{
  "train_examples": 90422,
  "width": 256,
  "layers": 7,
  "norm": "layernorm",
  "fused_qkv": false,
  "layer_scale_init": 0.1,
  "lr": 0.0012,
  "beta1": 0.95,
  "shampoo_beta": 0.95,
  "eps": 1e-08,
  "batch_size": 128,
  "epochs": 27.0,
  "final_lr_fraction": 0.01,
  "weight_decay": 0.2,
  "adamw_weight_decay_other_params": 0.05
}
Rows from block 2 of a small autoregressive pixel model, named by matrix and row number. Rows with one number belong to one neuron. Each number is 500 + 50 x the weight over its row's rms, rounded and kept within 0 to 999. All counts start at 0. Numbers have three digits each. After the name is the row's rms in percent of the matrix's.
After each neuron's rows are labels from the 100 images, of 14976, where the neuron reaches its largest size: "responds to" is what is common among them. Only what is clearly more common there than usual is listed. The data: photos of plants and fungi (iNaturalist). In brackets: how many of the 100.
# gate: MLP gate (model.blocks.2.mlp.gate.weight, 1024x256), inputs 128-255
# fc1: MLP up (model.blocks.2.mlp.fc1.weight, 1024x256), inputs 128-255
# fc2: MLP down (model.blocks.2.mlp.fc2.weight, 256x1024, transposed), outputs 128-255

gate.482 102:487451534465520587491501492478468572462534430502515475391603499516454499465571361495495509516500457476513455409512565469575529479495505512530582509492468554453483546549563547593545549611513478502480439616467576524524472416522473540453526468574517552452485597501581426520532595474471476454571486461431530568483553505423404588496493497498440558599573445419424489468507500489480501544480
fc1.482 090:549545518521551460628479520592552445487523546553510426449451490660478516515477538484433443599482520491486531507404515421488507559553478520458589446509470492499477458512506462524455499467448515429575475442518467522556398528542564522547485491595494544587463551417505522506586474607486459482384509503446545525472497525540591513479475577468548541429486494471586512440442500438427480536443
fc2.482 094:441416545465519501499533530603498499526483456432439465539505483567556443468569529508485499521460506513471470481524516509505498542546488540488487492464532482417480390510376452539433553430518440451513623450365471465497545537473622498615573434523422519560408481433574493533422467500444515503557400432491562479550547533540566501410503449450534506420434554582482531547460522472507563545537
responds to: class Liliopsida (25)

gate.572 097:520483477517505438493523460487499479492571410480511494513539519515473615516520542608502518514486377534479464501511492439527484477512507469518490506535413521408444494546481514556474572488536528545474562536444423450525578523483555435549550563453571502551507567578522443552460508554552522461545473483524512525472500400519470434524412502507468467495493586457503481462487548482476582529478
fc1.572 103:530483435590555539455503551529526539562477430547546562515520495439519566509501487478466577498497448507452441521450515545494509513414521620470476485484493501522512559442470538443507523420466471536505478516546569567472472490613414566496499456524416438578502466534495481446529452520440581422427586590610533552501527618523453583564470474459511537468419445514455445547480408532458425543451
fc2.572 095:475464506548481430506450479556474510446591560520538451526412520578562444553467514460546541418400522469527497514500413541509447554442564571564624548492563480539525513468644395470480521564468478479481460533528591461454389403446476430465524443533445470582490467557424606510516522458439580399493513465529488591485495439519526537516552504529477504570557511501563412484551537569586437511514
responds to: class Liliopsida (27)

gate.78 103:457498514521581494468489556526525445521401593532556511486489536552455506505497538568503602513431556521497485511501552403535423464551545501513526523462450423574533512503505427545428493501520494511500516385551558476529490489509492544495407497497552585514476538554615387446474432456533474504499583528582476548424572554516545450431558482466433495522465377424524532541518523526442528466525
fc1.78 096:474570578568499533433478456493467539403395463543500469439478437459529530485482509530501614590498426486414504561591536508507503520472477465465506447449530604468526513511474525519524556519515482443498471594436393463474497475521487440544569475529388450498587490559467481449514611530486520492415485505510563434457377490497482577523451558475492378454510460587406439433538426587524464543433
fc2.78 101:433515579548486521444478512558488485422535491553531408473486472506580590465561574521504443460428493489361659487508583477491559475494443432515561455525430547643522479468507643521540393518505517532433442496553472448578455488454516568614370464456536580550492492471544486477569511531474499457545467512549499498532578587476473540463493475413525407470465558521475576443524502492493600547464
responds to: order Caryophyllales (69); family: Cactaceae (68); text has "cactus" (45)

gate.135 102:462340435521529545508622522506571548503462546507511557469403481532388488555577596532449478484634536540404563521533495612602415542527466538477520460408447570459529549458499544528537480505547547547466421461449456458439541466487432472452525517518542580490510435567470467524530506488523529403468468459523454463464468551445441465505506484424511550521456479478509556449471527524496547427416
fc1.135 108:469498456491496513468575504529404495490520474513491517484451409435545560508490533463533484519448502508544493525478552552341454522550547425537538605455545425554547457551511464529479399528488478473393455481455625468509378632550531530501507555375416492461491498508494478508528441451497446582410434474474482477424537458539494430543502507445449505430524508560428476469582502508471480559551
fc2.135 105:487470543467467497501546521468472513516457471489462547470468445431550482509521530492435502504542451543510488379493528505409504544506508523453533455432512455555506465522467500529476464475483479620585449512465522453431409562522453493487502654457469553533514439456543542545480593486538491485603513506509459487496477507447462465531558479402529456485487487569441508507511672601623537501572
responds to: class Liliopsida (25)

gate.340 100:520510553471475489630580534502511520463468418480549534457478540410460462503433510508498483499388479515481563406515511571539535451467608541447548491569458480482520578480471499509495556475549546424476424472426393550519507496516499487511489482514447561431522531441519543523566573414556461509530487476536523480398463469531489399466560387421499507548470460493523482498512523506419533499458
fc1.340 103:457478522443533504496518468449460506503489560518484493523489448465540480496534497508431474530472545467461554369533429539425499492567342544480474518510510566510542442452530435500451586590523477510524440486485533426530556492517530484586464498585489535596408488546606454573455467465551360552506569598412532466498540474405478491516543455452532517457491530501460503441451507502543492495510
fc2.340 103:450470534488534456538521551519480504461533577562513480498441501498527534399511435594529604581461493552438438434484430433577588518458502568422520483574569498522577507457459497412512494517468459483453477427530504408537565415518524396444512546487450449444538445560564412444552520506456551506574495482506557551476504481518493526532505597485494609520580476494532537515421450528526502453541
responds to: class: Liliopsida (34); order Asparagales (28); family: Asparagaceae (26)

gate.483 104:547518410478413520508542503552551515486513460442539562487531476497485509544540461502429499511460492563528490488562526572469605504465447456573459495486546464548618563584501573543541408529548469479563504472437533477563624511465490379433557432571514521434497533424509521514438490546486530459505526491512550522516420463460474469512429498525508482515431518461518505410516480425567485480478
fc1.483 107:521498511492482508527501412522503567508446494421435402485526582540537610448498558498438485538525477458474486491452512479410550345507465465465505495472457425556524486496483446476460511461579459526509508490395504578389563497556505474455534486496468514475480623456461603413514551496478400619467445500532553389574433487464467494553587441424491592554430567537533509498416507522500531444463
fc2.483 100:470451489556502490465523562586523475574503505425486379417513509441530489526474504501434511504443470486533471557430515499426472489478419476474523612537533519457413527442490437477367561517523606557540617427403542473415572470522557400497494477537465492418509555462466571489471448409490544562588484517536511512434472483450493486443484431567499484469541503596483522477539553502534470469514
responds to: class Liliopsida (31)