python train.py --arch="transformer_decoder" --model="autoregressive pixel model" --dataset="photos of plants and fungi (iNaturalist)" --train_examples=90422 --image_size=16 --horizontal_flip=true --levels_per_channel=4 --vocab_size=65 --width=256 --layers=7 --norm="layernorm" --norm_position="sandwich" --activation="swiglu" --mlp_ratio=4 --head_dim=64 --fused_qkv=false --bias="all" --qk_norm=false --layer_scale_init=0.1 --parallel_block=false --inner_norm=true --positions="sincos" --tie_embeddings=true --init="trunc_normal_002" --optimizer="soap" --beta2=0.95 --lr=0.0012 --beta1=0.95 --shampoo_beta=0.95 --eps=1e-08 --precondition_frequency=16 --max_precond_dim=1536 --one_sided=true --adamw_lr_other_params=0.0009 --steps=19100 --batch_size=128 --epochs=27.0 --lr_schedule="cosine" --final_lr_fraction=0.01 --warmup_steps=1910 --weight_decay=0.2 --adamw_weight_decay_other_params=0.05
Rows from block 2 of a small autoregressive pixel model, named by matrix and row number. Rows with one number belong to one neuron. Each number is 128 + 24 x the weight over its row's rms, rounded and kept within 0 to 255. All counts start at 0. Numbers have three digits each.
After each neuron's rows are labels from the 100 images, of 14976, where the neuron reaches its largest size: "strongest on" is what is common among them. Only what is clearly more common there than usual is listed. The data: photos of plants and fungi (iNaturalist). In brackets: how many of the 100, against the usual share in percent.
# gate: MLP gate (model.blocks.2.mlp.gate.weight, 1024x256), inputs 0-127
# fc1: MLP up (model.blocks.2.mlp.fc1.weight, 1024x256), inputs 0-127
# fc2: MLP down (model.blocks.2.mlp.fc2.weight, 256x1024, transposed), outputs 0-127

gate.78:143146145137111143113160146114177157160188067113131148123163134153137128117134124120111125079133125146102130157127147158144129125147116089134159153136137128153126134173121108086089103143143101149100139092159124061129134152096163127128121169131115140130086173148107111136102109112127105119107124147114148109112099056128118170134088117134113144129132114073086146161112111111114108129183
fc1.78:134127137107141090128152147140123106129127170121115123099101101125086149097117167113089133109116155155105121094132097130150112134125137157139146123128110072144124131138127117119145158135136120098113132154127139171143061097157131096086149151147098136142133105101137102070144099126153171121161126144107120103120142123109094134190109125111124115124129127154130095090125122128133133139059
fc2.78:153125171137101119136128170148112156145113150095110140132095127184080133133132145150135153118120158146136134086089133111131120136112109131134144142123141097124146129150101114110106127140162113119091136128149113131091119087130119150114103148139191128126146155101145129118099132145150102126119134133088120133148102091133117121169138126164162121132132126160093123127104170117132076126166
strongest on: order Caryophyllales (69 vs 7.9); family: Cactaceae (68 vs 3.4); text has "cactus" (45 vs 2.1)

gate.572:124135111114118115110128154117102131116106132110111154098089154094121105151103137143150106149130165154155119170117102127111163177109123148088137111159160110134066136130134176158110144088138094150132134168155111139176118152136155117145135130145094113072172126089149135119157161163131129143078074163139182096142102108164111120111070089121100150138125139111172112126102143155049085106156
fc1.572:139149144103133139120137110117150088161126143163146154126138132130107102153107120180136115172141094140158137137133102173162120111123113141181125157144133112115116160118165120140097119135136128087109133187099086105108108082110133131126125115119185084167159168138133158087139138100140169139118097146124136113142123091128141120138154086138081121127160118091106160164122139144117132084163
fc2.572:084144130140104171109109080107108178088094110088142097127148151105135115119174158113103162171108114143121160103141144154119116146157155124119064121112147159119149136092117102139092152139098143105133101124123144129097117111130120131073129127132144111124147118124098096102159136113126103133092110105127131129120116133128162098149139113104143131133125132126134109132113105142100109107181
strongest on: class Liliopsida (27 vs 9.3)

gate.482:123114170085125125095106130115120188088123100156120147138115130132142164100175128138124176149147106139136140148137112125154091114149115102106190165144149121165132106108096125127131113105135112124138118076106104125138150090116163087087128123197120134123145135161121147137140094076135175159149097131126147105119138120133140107127110132124158144135135130151131092137124134085113103099138
fc1.482:127128137136088127111133137137179143131173116139141158127118110122124107107131100149113162123145109085171154128158136081118081122090141120097091106124137169114108100155122129150140084095097098137142110165147148124123151075186127105130126126130128148120152074133109157141156159107145120123106112108127128171149093161105149135169141114106129134167164119118163124129175125126164129131164
fc2.482:130119155161126150112116117084111147158151111175136147175130153188139111152118141071142110135071132103136143137135140132131102086137154141120136113114115145112107160135124148121146142147125140134079169097134159110158135085130150126170155117143157140153103110150117149119131099152133179119127143108095147115150111173119170119137124114127132177126078116108146139131156117115101143164147
strongest on: class Liliopsida (25 vs 9.3)

gate.340:148138144150123124155161127150122127160142114138110101102130151116174133135122153160094149143112141109187120121188147113100170106111125154143128128150117095116095106127115128077182153163157097175100121083132127109130095150092125107139131163147104135122106190169110112179147108113152097092162145135141166079112119107165147148153125111139164120140124118098104114136143090096088099136153
fc1.340:128113146158147127104106129140132102131109122134102126158158117085105154110135104128133077107170154161093136094135143124102097103112127122100137184128143099125063117086110125097140113149092160126078074114138156122097115104138134125106144172129158130100136148115120128090149129128112187135111099124158117096122132116133139105131101083078123145123128102162150101121126110109161190113076
fc2.340:128114159151106110147089089151066179151143122151135139112187120097127124102162135117145064146138157173142147108139123115142116127092117137136101179169128134082117075135110123107117089122114096129073126116126144121157123099134097139114135159087152155131086124087116101115127121167116119143166116117150126114125115109158147098147156103123090133140138121148126120113117147098175127127167
strongest on: class: Liliopsida (34 vs 9.3); order Asparagales (28 vs 4.5); family: Asparagaceae (26 vs 2.5)

gate.483:177166159093087120123107129107109113168116125188149105135135127129138134147146136147118067115157131106185121094108113113119161155098139094156117126134133100141128163146157150125148159139151091158130165087097121093159113111172189107114101154137091159148162121161147123150157170101128092169080128142101121113131172187129107139099126096151118091116152117131121128132098099126127141134114
fc1.483:139123106145103113109145164093131132152118113144139138143161144179125133108137132126118161130127105096160129140167092146138128150091118127102134124083127122113091129098140162136151148167105090101182136112094117084135127149157159133113112161101108144083160108096127124173158147125145120124102139133145178160135102073151126114127159116151147126151136114139127137118141084139148168140112
fc2.483:120141140134114128123176137106099138119110128122118106101103117177139134092138134123134145154121161139164139114136115120143130119110110111115102125137180113142134118092146163136122115136079143087127111152136168120180107085132181173134104121139115177124119106152118127092085129148095101179141098097099109124115155128145065089105117119122122094152087113114139122186131155133113147155086
strongest on: class Liliopsida (31 vs 9.3)

gate.135:097119128091094119104126136125136090101125147117118150131111180103136088113137108155121130097097110122144140075137103096168148153150146123133091131106181135080127130151133096085107148127140104128123113114148173151125086120123123144126132134065135104164163125156105126140119127076099133147130105134140111095107125115094125144133124116143139138128144114067114160139161135122141078128099
fc1.135:108114104137097133158103149112171120107109131090138122117124124119104116113160084108087118106123130099140090120170086187154101118166112144115109083144143137091129141116090158163104145139148149107138107090117114149100103114118138110140098108157116094083142109116151098138143121147153129100169112143101169128136154098127122169112113138149117109142124174094116093141085142123158138111141
fc2.135:114123101113131144158149129134151130146098125109094147084072133159118095108142143111100162089118120123120100124102123153154083098171158120121101122106141096141139131097135128137120136158088148106147140159124099091161073114128154131092155162108139105127115163186124178161154083143148088143116100125117080135157169143124150131135110098156161143128119097152106076150110141123119104166110
strongest on: class Liliopsida (25 vs 9.3)