A small autoregressive pixel model, trained from scratch: 27.0 epochs.
Rows from block 2, named by matrix and row number. Rows with one number belong to one attention dimension. Each number is 200 + 40 x the weight over its row's rms, rounded and kept within 0 to 999. All counts start at 0. After the name is the row's rms in percent of the matrix's.
# q: attention query (model.blocks.2.attn.q.weight, 256x256), inputs 128-255
# k: attention key (model.blocks.2.attn.k.weight, 256x256), inputs 128-255
q.105,103,195,242,177,206,223,243,214,157,248,209,210,185,164,163,197,201,178,274,120,234,259,160,202,100,235,185,186,164,190,169,222,158,166,246,198,234,287,145,143,128,196,216,179,237,168,208,150,237,245,135,235,270,190,173,154,224,122,159,223,188,174,194,192,140,161,159,198,200,196,192,193,162,271,234,232,233,222,266,203,263,251,205,144,260,212,299,238,173,212,222,268,248,265,209,251,194,265,283,196,214,205,261,272,295,188,245,160,194,213,274,249,219,212,246,222,239,241,151,225,264,203,180,208,229,212,221,244,211
k.105,093,209,187,237,187,186,121,186,163,175,248,183,280,161,247,155,198,243,122,246,154,145,138,153,209,157,212,210,224,196,152,149,231,252,267,270,238,177,157,180,224,200,198,239,193,147,205,150,175,207,207,209,170,240,263,159,224,236,237,197,192,236,181,183,210,164,146,205,187,200,151,224,157,98,115,274,231,128,236,106,196,202,231,175,151,186,167,188,185,195,207,258,172,182,169,249,256,160,169,215,151,181,130,216,198,230,243,219,239,194,186,144,216,152,244,218,258,239,209,223,196,259,183,187,268,243,201,219,234
q.106,084,186,189,215,199,274,131,174,219,298,207,201,165,152,113,148,171,180,208,139,193,154,278,234,175,186,246,232,119,256,281,179,159,161,171,210,136,119,146,158,178,192,224,174,215,301,214,234,165,186,184,207,166,253,252,157,219,182,233,213,195,221,203,186,219,178,212,116,162,225,239,201,241,206,217,184,194,228,157,197,161,225,200,216,202,119,141,159,162,217,155,249,240,135,175,234,221,257,163,238,251,203,237,278,161,223,201,198,236,185,237,162,229,206,249,171,184,205,258,214,182,206,227,198,212,234,219,197,182
k.106,090,207,202,223,198,161,214,252,206,186,213,246,270,92,91,188,263,202,206,274,199,280,187,153,215,148,153,152,162,187,132,161,225,149,225,148,157,155,220,227,274,286,207,170,116,241,156,222,212,168,217,231,246,151,153,302,166,228,269,221,246,188,236,210,188,178,223,169,253,197,210,145,187,236,199,134,119,166,136,198,134,229,227,226,180,169,165,159,237,159,178,187,184,192,172,199,247,217,160,229,271,165,205,229,239,225,190,263,201,191,195,222,208,216,226,202,169,200,193,195,197,181,190,192,186,188,286,222,161
q.107,103,207,198,189,189,169,230,235,181,193,163,248,246,163,152,149,237,183,275,222,250,145,175,156,235,249,198,167,161,177,198,197,108,222,250,235,209,249,219,228,242,209,198,167,134,180,214,149,182,231,184,228,282,211,157,117,170,172,125,187,194,202,131,116,165,154,138,167,155,223,236,186,204,214,262,181,223,224,269,280,185,262,225,162,202,206,238,248,211,223,250,277,202,226,233,205,253,283,244,255,202,231,192,167,237,209,173,177,231,182,201,188,230,184,205,174,267,228,234,225,183,238,231,212,220,227,245,235,259
k.107,090,177,191,213,175,216,160,162,199,151,154,169,193,176,186,183,215,267,105,223,113,193,209,191,168,248,203,238,228,202,252,223,200,185,225,176,178,153,212,187,239,144,212,166,224,136,252,205,191,234,252,240,219,195,329,196,176,152,165,186,163,129,129,98,137,269,139,147,169,206,137,87,228,235,119,174,232,208,247,281,194,148,208,186,206,228,191,211,201,280,254,278,176,199,201,260,194,215,272,226,194,216,208,185,197,272,228,205,218,190,176,199,181,225,189,201,218,244,241,225,166,226,255,173,211,173,145,186,244
q.108,090,200,130,196,194,210,277,214,189,244,248,130,196,190,250,193,144,159,204,173,228,201,196,169,162,93,229,133,174,215,168,183,230,248,173,211,201,209,150,126,182,152,230,259,199,280,251,212,226,186,177,259,198,183,152,201,231,200,219,211,227,181,191,215,201,213,230,225,185,229,188,182,181,140,166,193,211,201,224,177,182,224,242,187,165,206,135,241,227,219,217,145,218,153,145,211,161,229,140,185,249,168,197,153,186,115,187,214,121,202,177,123,193,282,186,197,173,196,147,227,219,262,181,193,192,247,252,202,233
k.108,089,177,216,146,163,172,185,156,154,251,161,200,202,93,212,154,178,218,228,169,124,153,172,175,240,156,220,167,189,214,218,254,125,195,233,201,205,238,234,201,233,221,256,194,198,160,151,215,229,160,174,190,170,173,148,193,204,273,190,192,247,161,191,195,185,174,202,270,192,231,218,178,269,167,342,125,190,182,213,198,168,158,196,179,157,117,201,271,213,215,186,202,218,230,235,193,236,207,213,224,181,146,215,202,218,144,106,179,159,308,218,224,222,196,202,196,134,269,189,113,206,200,231,195,251,201,193,151,221
q.109,089,215,205,212,215,196,151,156,108,219,211,213,229,193,218,150,228,227,170,193,186,175,200,180,263,156,154,177,221,170,280,309,247,319,202,178,149,141,178,204,184,209,122,145,284,228,244,273,189,243,259,147,276,158,189,223,177,222,198,159,190,181,251,231,160,244,216,212,272,154,140,200,214,185,164,133,156,191,232,181,187,206,226,185,161,177,199,219,237,211,219,244,244,186,222,217,245,197,174,153,152,154,196,229,159,197,165,211,215,255,204,179,196,267,229,121,185,168,213,175,171,166,202,204,246,126,156,230,163
k.109,088,173,250,191,225,206,219,133,194,162,183,175,150,101,234,170,176,214,218,231,186,242,184,219,252,255,208,205,194,151,251,171,193,267,225,157,194,172,240,201,140,244,178,225,254,290,260,263,178,254,156,226,255,235,228,269,139,232,213,225,191,265,202,275,145,175,227,237,239,278,164,203,187,217,218,264,179,137,199,218,240,175,176,189,163,163,192,173,220,178,216,171,238,262,189,232,146,274,199,218,261,277,175,291,212,158,168,163,214,150,194,159,130,242,191,166,115,194,203,183,224,196,176,150,147,270,171,196,175
q.110,086,211,172,208,240,170,215,242,272,260,215,249,272,179,188,110,217,79,96,252,260,215,146,220,205,201,269,220,172,177,159,164,209,208,197,204,221,173,178,151,263,211,147,226,233,198,205,199,173,295,145,238,197,255,150,160,240,212,177,207,160,166,215,209,148,192,135,199,139,270,182,190,147,214,178,256,160,250,290,237,119,192,199,239,198,232,181,180,205,190,223,224,217,221,213,176,163,197,243,272,169,216,215,134,169,139,185,276,192,217,247,236,189,260,172,174,243,262,224,239,254,241,231,272,168,177,201,148,255
k.110,087,209,261,148,238,218,157,192,262,201,125,195,205,213,184,161,200,302,237,126,195,165,179,227,189,225,173,159,170,166,198,221,136,113,226,204,267,219,215,161,182,146,159,193,272,183,197,191,238,245,197,222,218,193,282,272,281,170,162,194,119,197,135,150,215,270,188,169,182,229,176,213,183,187,173,189,221,192,241,198,204,176,181,203,172,140,276,231,187,193,203,177,192,192,204,182,200,225,191,178,227,110,226,215,217,196,232,145,228,133,195,149,271,235,176,276,242,234,256,178,240,165,220,204,208,129,193,208,172