config.yaml
train_examples: 90422
tie_word_embeddings: true
beta2: 0.95
beta1: 0.95
adamw_lr_other_params: 0.0009
Rows from block 4, named by matrix and row number. Rows with one number belong to one attention dimension. Each number is 500 + 50 x the weight over its row's rms, rounded and kept within 0 to 999. All counts start at 0. Numbers have three digits each. After the name is the row's rms in percent of the matrix's.
# v: attention value (model.blocks.4.attn.v.weight, 256x256), inputs 0-85
# proj: attention output (model.blocks.4.attn.proj.weight, 256x256, transposed), outputs 0-85
v.230 084:484621575570392537541440534525468443474547432485498531456463616476507611403359411532484558486592407534571495449519477436572400440538518573531478521482520488511514492455506521521475537404516496527523436521395527515511537556503531445519496556501511516468517581
proj.230 084:503415452430421461353483517539486493480417503533468491448613542531435600465521499430499465476443524472469548510469486530558545514465379495463499581467492524541444463509466490462542520478464457398454452473522554464505519471505474518501563449435518478568486476
v.231 103:411580452500544525384577509503445483485646499491504413526527601561547444545603582449462448463413548506410549484464483626527514494421497414578588530524513483522432429466406512499517493568490482505502540479497462575528509501587494504427527464489479509508522486
proj.231 081:534503461497485540451456523584459507433482505467481497460540441410468480399463433450461455560574503397547394547454508486571543394504503532592454516477604465493573447433546527466492508511492462494463503499464478539502368535566510491470528535493537498422479485
v.232 093:515521469546361413525478535488589448469544473522409454439430477476471496513481568506527602437531497376516471564528494546499460430553453537573447546580522514353547570527415429576492451553446488464577444512455523429494549484507497487472407545541514579536497511
proj.232 093:558468482457478562459557615463453512505480486467522602524579504597465572529546541414493440525497511501518525462469528455541511574475509536522490518454496524555396542440604492457410469517501502436505416432524491431538454572562533409553523529465518526510522483
v.233 122:517492595582530476335449516524485494530532582474524502463503533584521361519495501469472574564545433472474479506512535507461414535475484543546557494637434504563516553530523548491553543534575526526479489411550520459441511561480486573437480466423466526470428522
proj.233 094:487488457523543410426475469603424577442513465605515457520504486385423473503431478434603456468498563498455501525519445459537518501506423526536502521427505502526475420563474455498580407509584520546529515521444559541502506510511494473448552431566526453590555446
v.234 095:490542506614392502447493497531508546554514447490485475467500501498477631381470463498577496516502489458465320445546495549542482494560473451597502399524416531572539497596491469552516468584561528460553431497572452563409495437539478515525470538554463555466557625
proj.234 096:488372530404559479422454500515562406527487498463542495454571474545416497598506552444533530511492534551448514559534435491427478553508432508419549492552475533495483503479524445460507616446495529429479483489467541561454477510456523486459589489526480487555555497
v.235 109:502352501479594497521569549443528564526468618555473545471476506490519477491492583505489440435550572552538397451541475591475431531575502481580554501550456531457528496502467460514475575502435403503533473456468509561492544539508467453442497535483545451550452498
proj.235 095:487506590458554469555386420569543427474524377479465552490519502415465528501526483515565455490517410513578499511599488487462496505510505581511479451497410506521566471553489508453520467460593525584533581566496454608449466540437526535509551573568442491536494627
v.236 111:456394360594484562472465502515504479525536467436484553452459566488491579461477361477567503516482445598449492479502487503485578491587485488509514414653584528533505453428463500478456553501463468519462538432610514568458476533477484403493541557483488411519574522
proj.236 099:496494546477552533412491491668567494487448526485567579479451520465508560522464515409509453505505540493427567561526518417425509438513510460505562489489519468492571545569501486503550555419500431485587605520451497531460435559439478604460483577530408486435510561
v.237 100:659665500419516450570528434505487496480482494405494599517404561520429548534529478460481564466531450507503619430524514576449497376502494580524537496519546474548495449357490524540526566504527546540512459523444509529526531466454521542511408516491500492520468520
proj.237 085:519509475546522540531535558396504533433541475491507428460540510567492524503483440508530434483464523485591432508556501495633525552566415452541442438442598540518467484534501525471536475526515491374392487518526561517573602473556536497495522470469554518536487451
v.238 080:563482506485469517400482420593378568437619484549472590545532552583474553442525474438479409456440457501504388546452508461493513499522563440454491480472404515552461522513521545481453435458610434454466498479517440524469419511452508478453535561517520485463498535
proj.238 090:492553560506600501619454455523543500474402466536568479469491585432507581474505576566477548490528437552482552521481458565463428455542493550510548485541462430473486522489473488486550529525515419552451500648461557553432504535447430544456455496524466517517493469
v.239 091:429372480589580543482566622511462421477511434513566431484536498564543581439491446473554508535481477609460490524490529362421512458472459558484457510525518474492522414512586516511541497528487466520433474488507506516503514549531520465488508481479537494424468492
proj.239 093:499582522485452528362562473567512481574497518463508547551541526532560533546494600454436518446480535420457615504412571475468582544448566471444554554515500472492443537508505506481494554446465474503584499415499488381516503520458475512492493509406458508483449523
v.240 119:486480428452567498480628493483460472503443476454508502485509600452468464437517437479483447551420465492495405545450506560535568562576496531558538592468492468471511478479489546479421511547451555553487454513547497520566442487466537499515524516488460498598485500
proj.240 094:590518548585458510499548537628469531494508487580530551494569513456444451579459558371529454485453575463499474505529537430485496521493465434418473477526510559517480503506491457465560594453462564506592547509466559496556411558516518545505525548520401547519626504
v.241 134:416550444449564450582570512497445435508593568606463421523557612488487621476491447539583564569442541549443535550489518562502542515567543420485523476400531481419474454403376488467474512519471501535430537446559536572500451465547505575519600477507550484519531506
proj.241 096:514493442505497520466525505526499499447510516495533508541414502425600482473453444529436471547510523488519438574456452446482541417516580454457485471549541428549614460501458482601512465518526515447441541567468503437531376542524506458530522525566545476461475551
v.242 112:439526435575518472520466515447446518484466516517494620449379432534484546439526459531473391454475484557505486559485505459493476558591539471502410426554525498650470499646436499516549356491495488484498510462463440451450487632400519487486504533495581498492542509
proj.242 086:474407491463498452521512504630531511422546483482512488520477579462483598526569584517582535496465517542502596464418478488480527496413533530405607478526457482485529581517498481505519452540504500522562534472456568496464499468426473468527415357569573425526502512
v.243 086:482499594526396462537449525549426590479393540541454563460474518506524443532505437491517557380574552591492510567555473540494460450462553452536501489451502452414518525554526487517448515574536512476540495497487498453529520567474480554471517491516463489511448397
proj.243 092:530534502589408525700545510472539512483564407448452454547568550516460461452451425601491442466496456479618452420511512534526562557513500480493534555472572519506437497477474562447475460485508467570482462558525507526501592529561402524537503502452566526558510516
v.244 079:504579566462497553614536473454595555499530611568500462574520383404498563475473468557373455520428526491535593538463496442503488579565467426476613482443512448524459445512502498584514402492479404489511506504452466398503501554372495463519558467510524633564530476
proj.244 089:482463473514534473453495544533571457436534516537481459470399452530638544527553445510562592491533427473523456461480524494433456489467559541515474459538480446452600595487544531544472506584494478513493515597570488511518486512509492546560387477549567481525463534
v.245 094:572363487440585493443531561529437445513369583478535467509564558477663456602549567458459534509502533487457482446456469531506466556498540421467462475509529496605484508559494543486530561463493502533542531530648569566516520447479504521390495464468488460507522575
proj.245 093:515463441520504461528502500440489539525654454512487379558366457438484536516529518503532461496517576584543432498502458441441509442483502607535504498552459468534485439520441406585571400568547585526517490500509537526577493520489469478467549465594562388551487450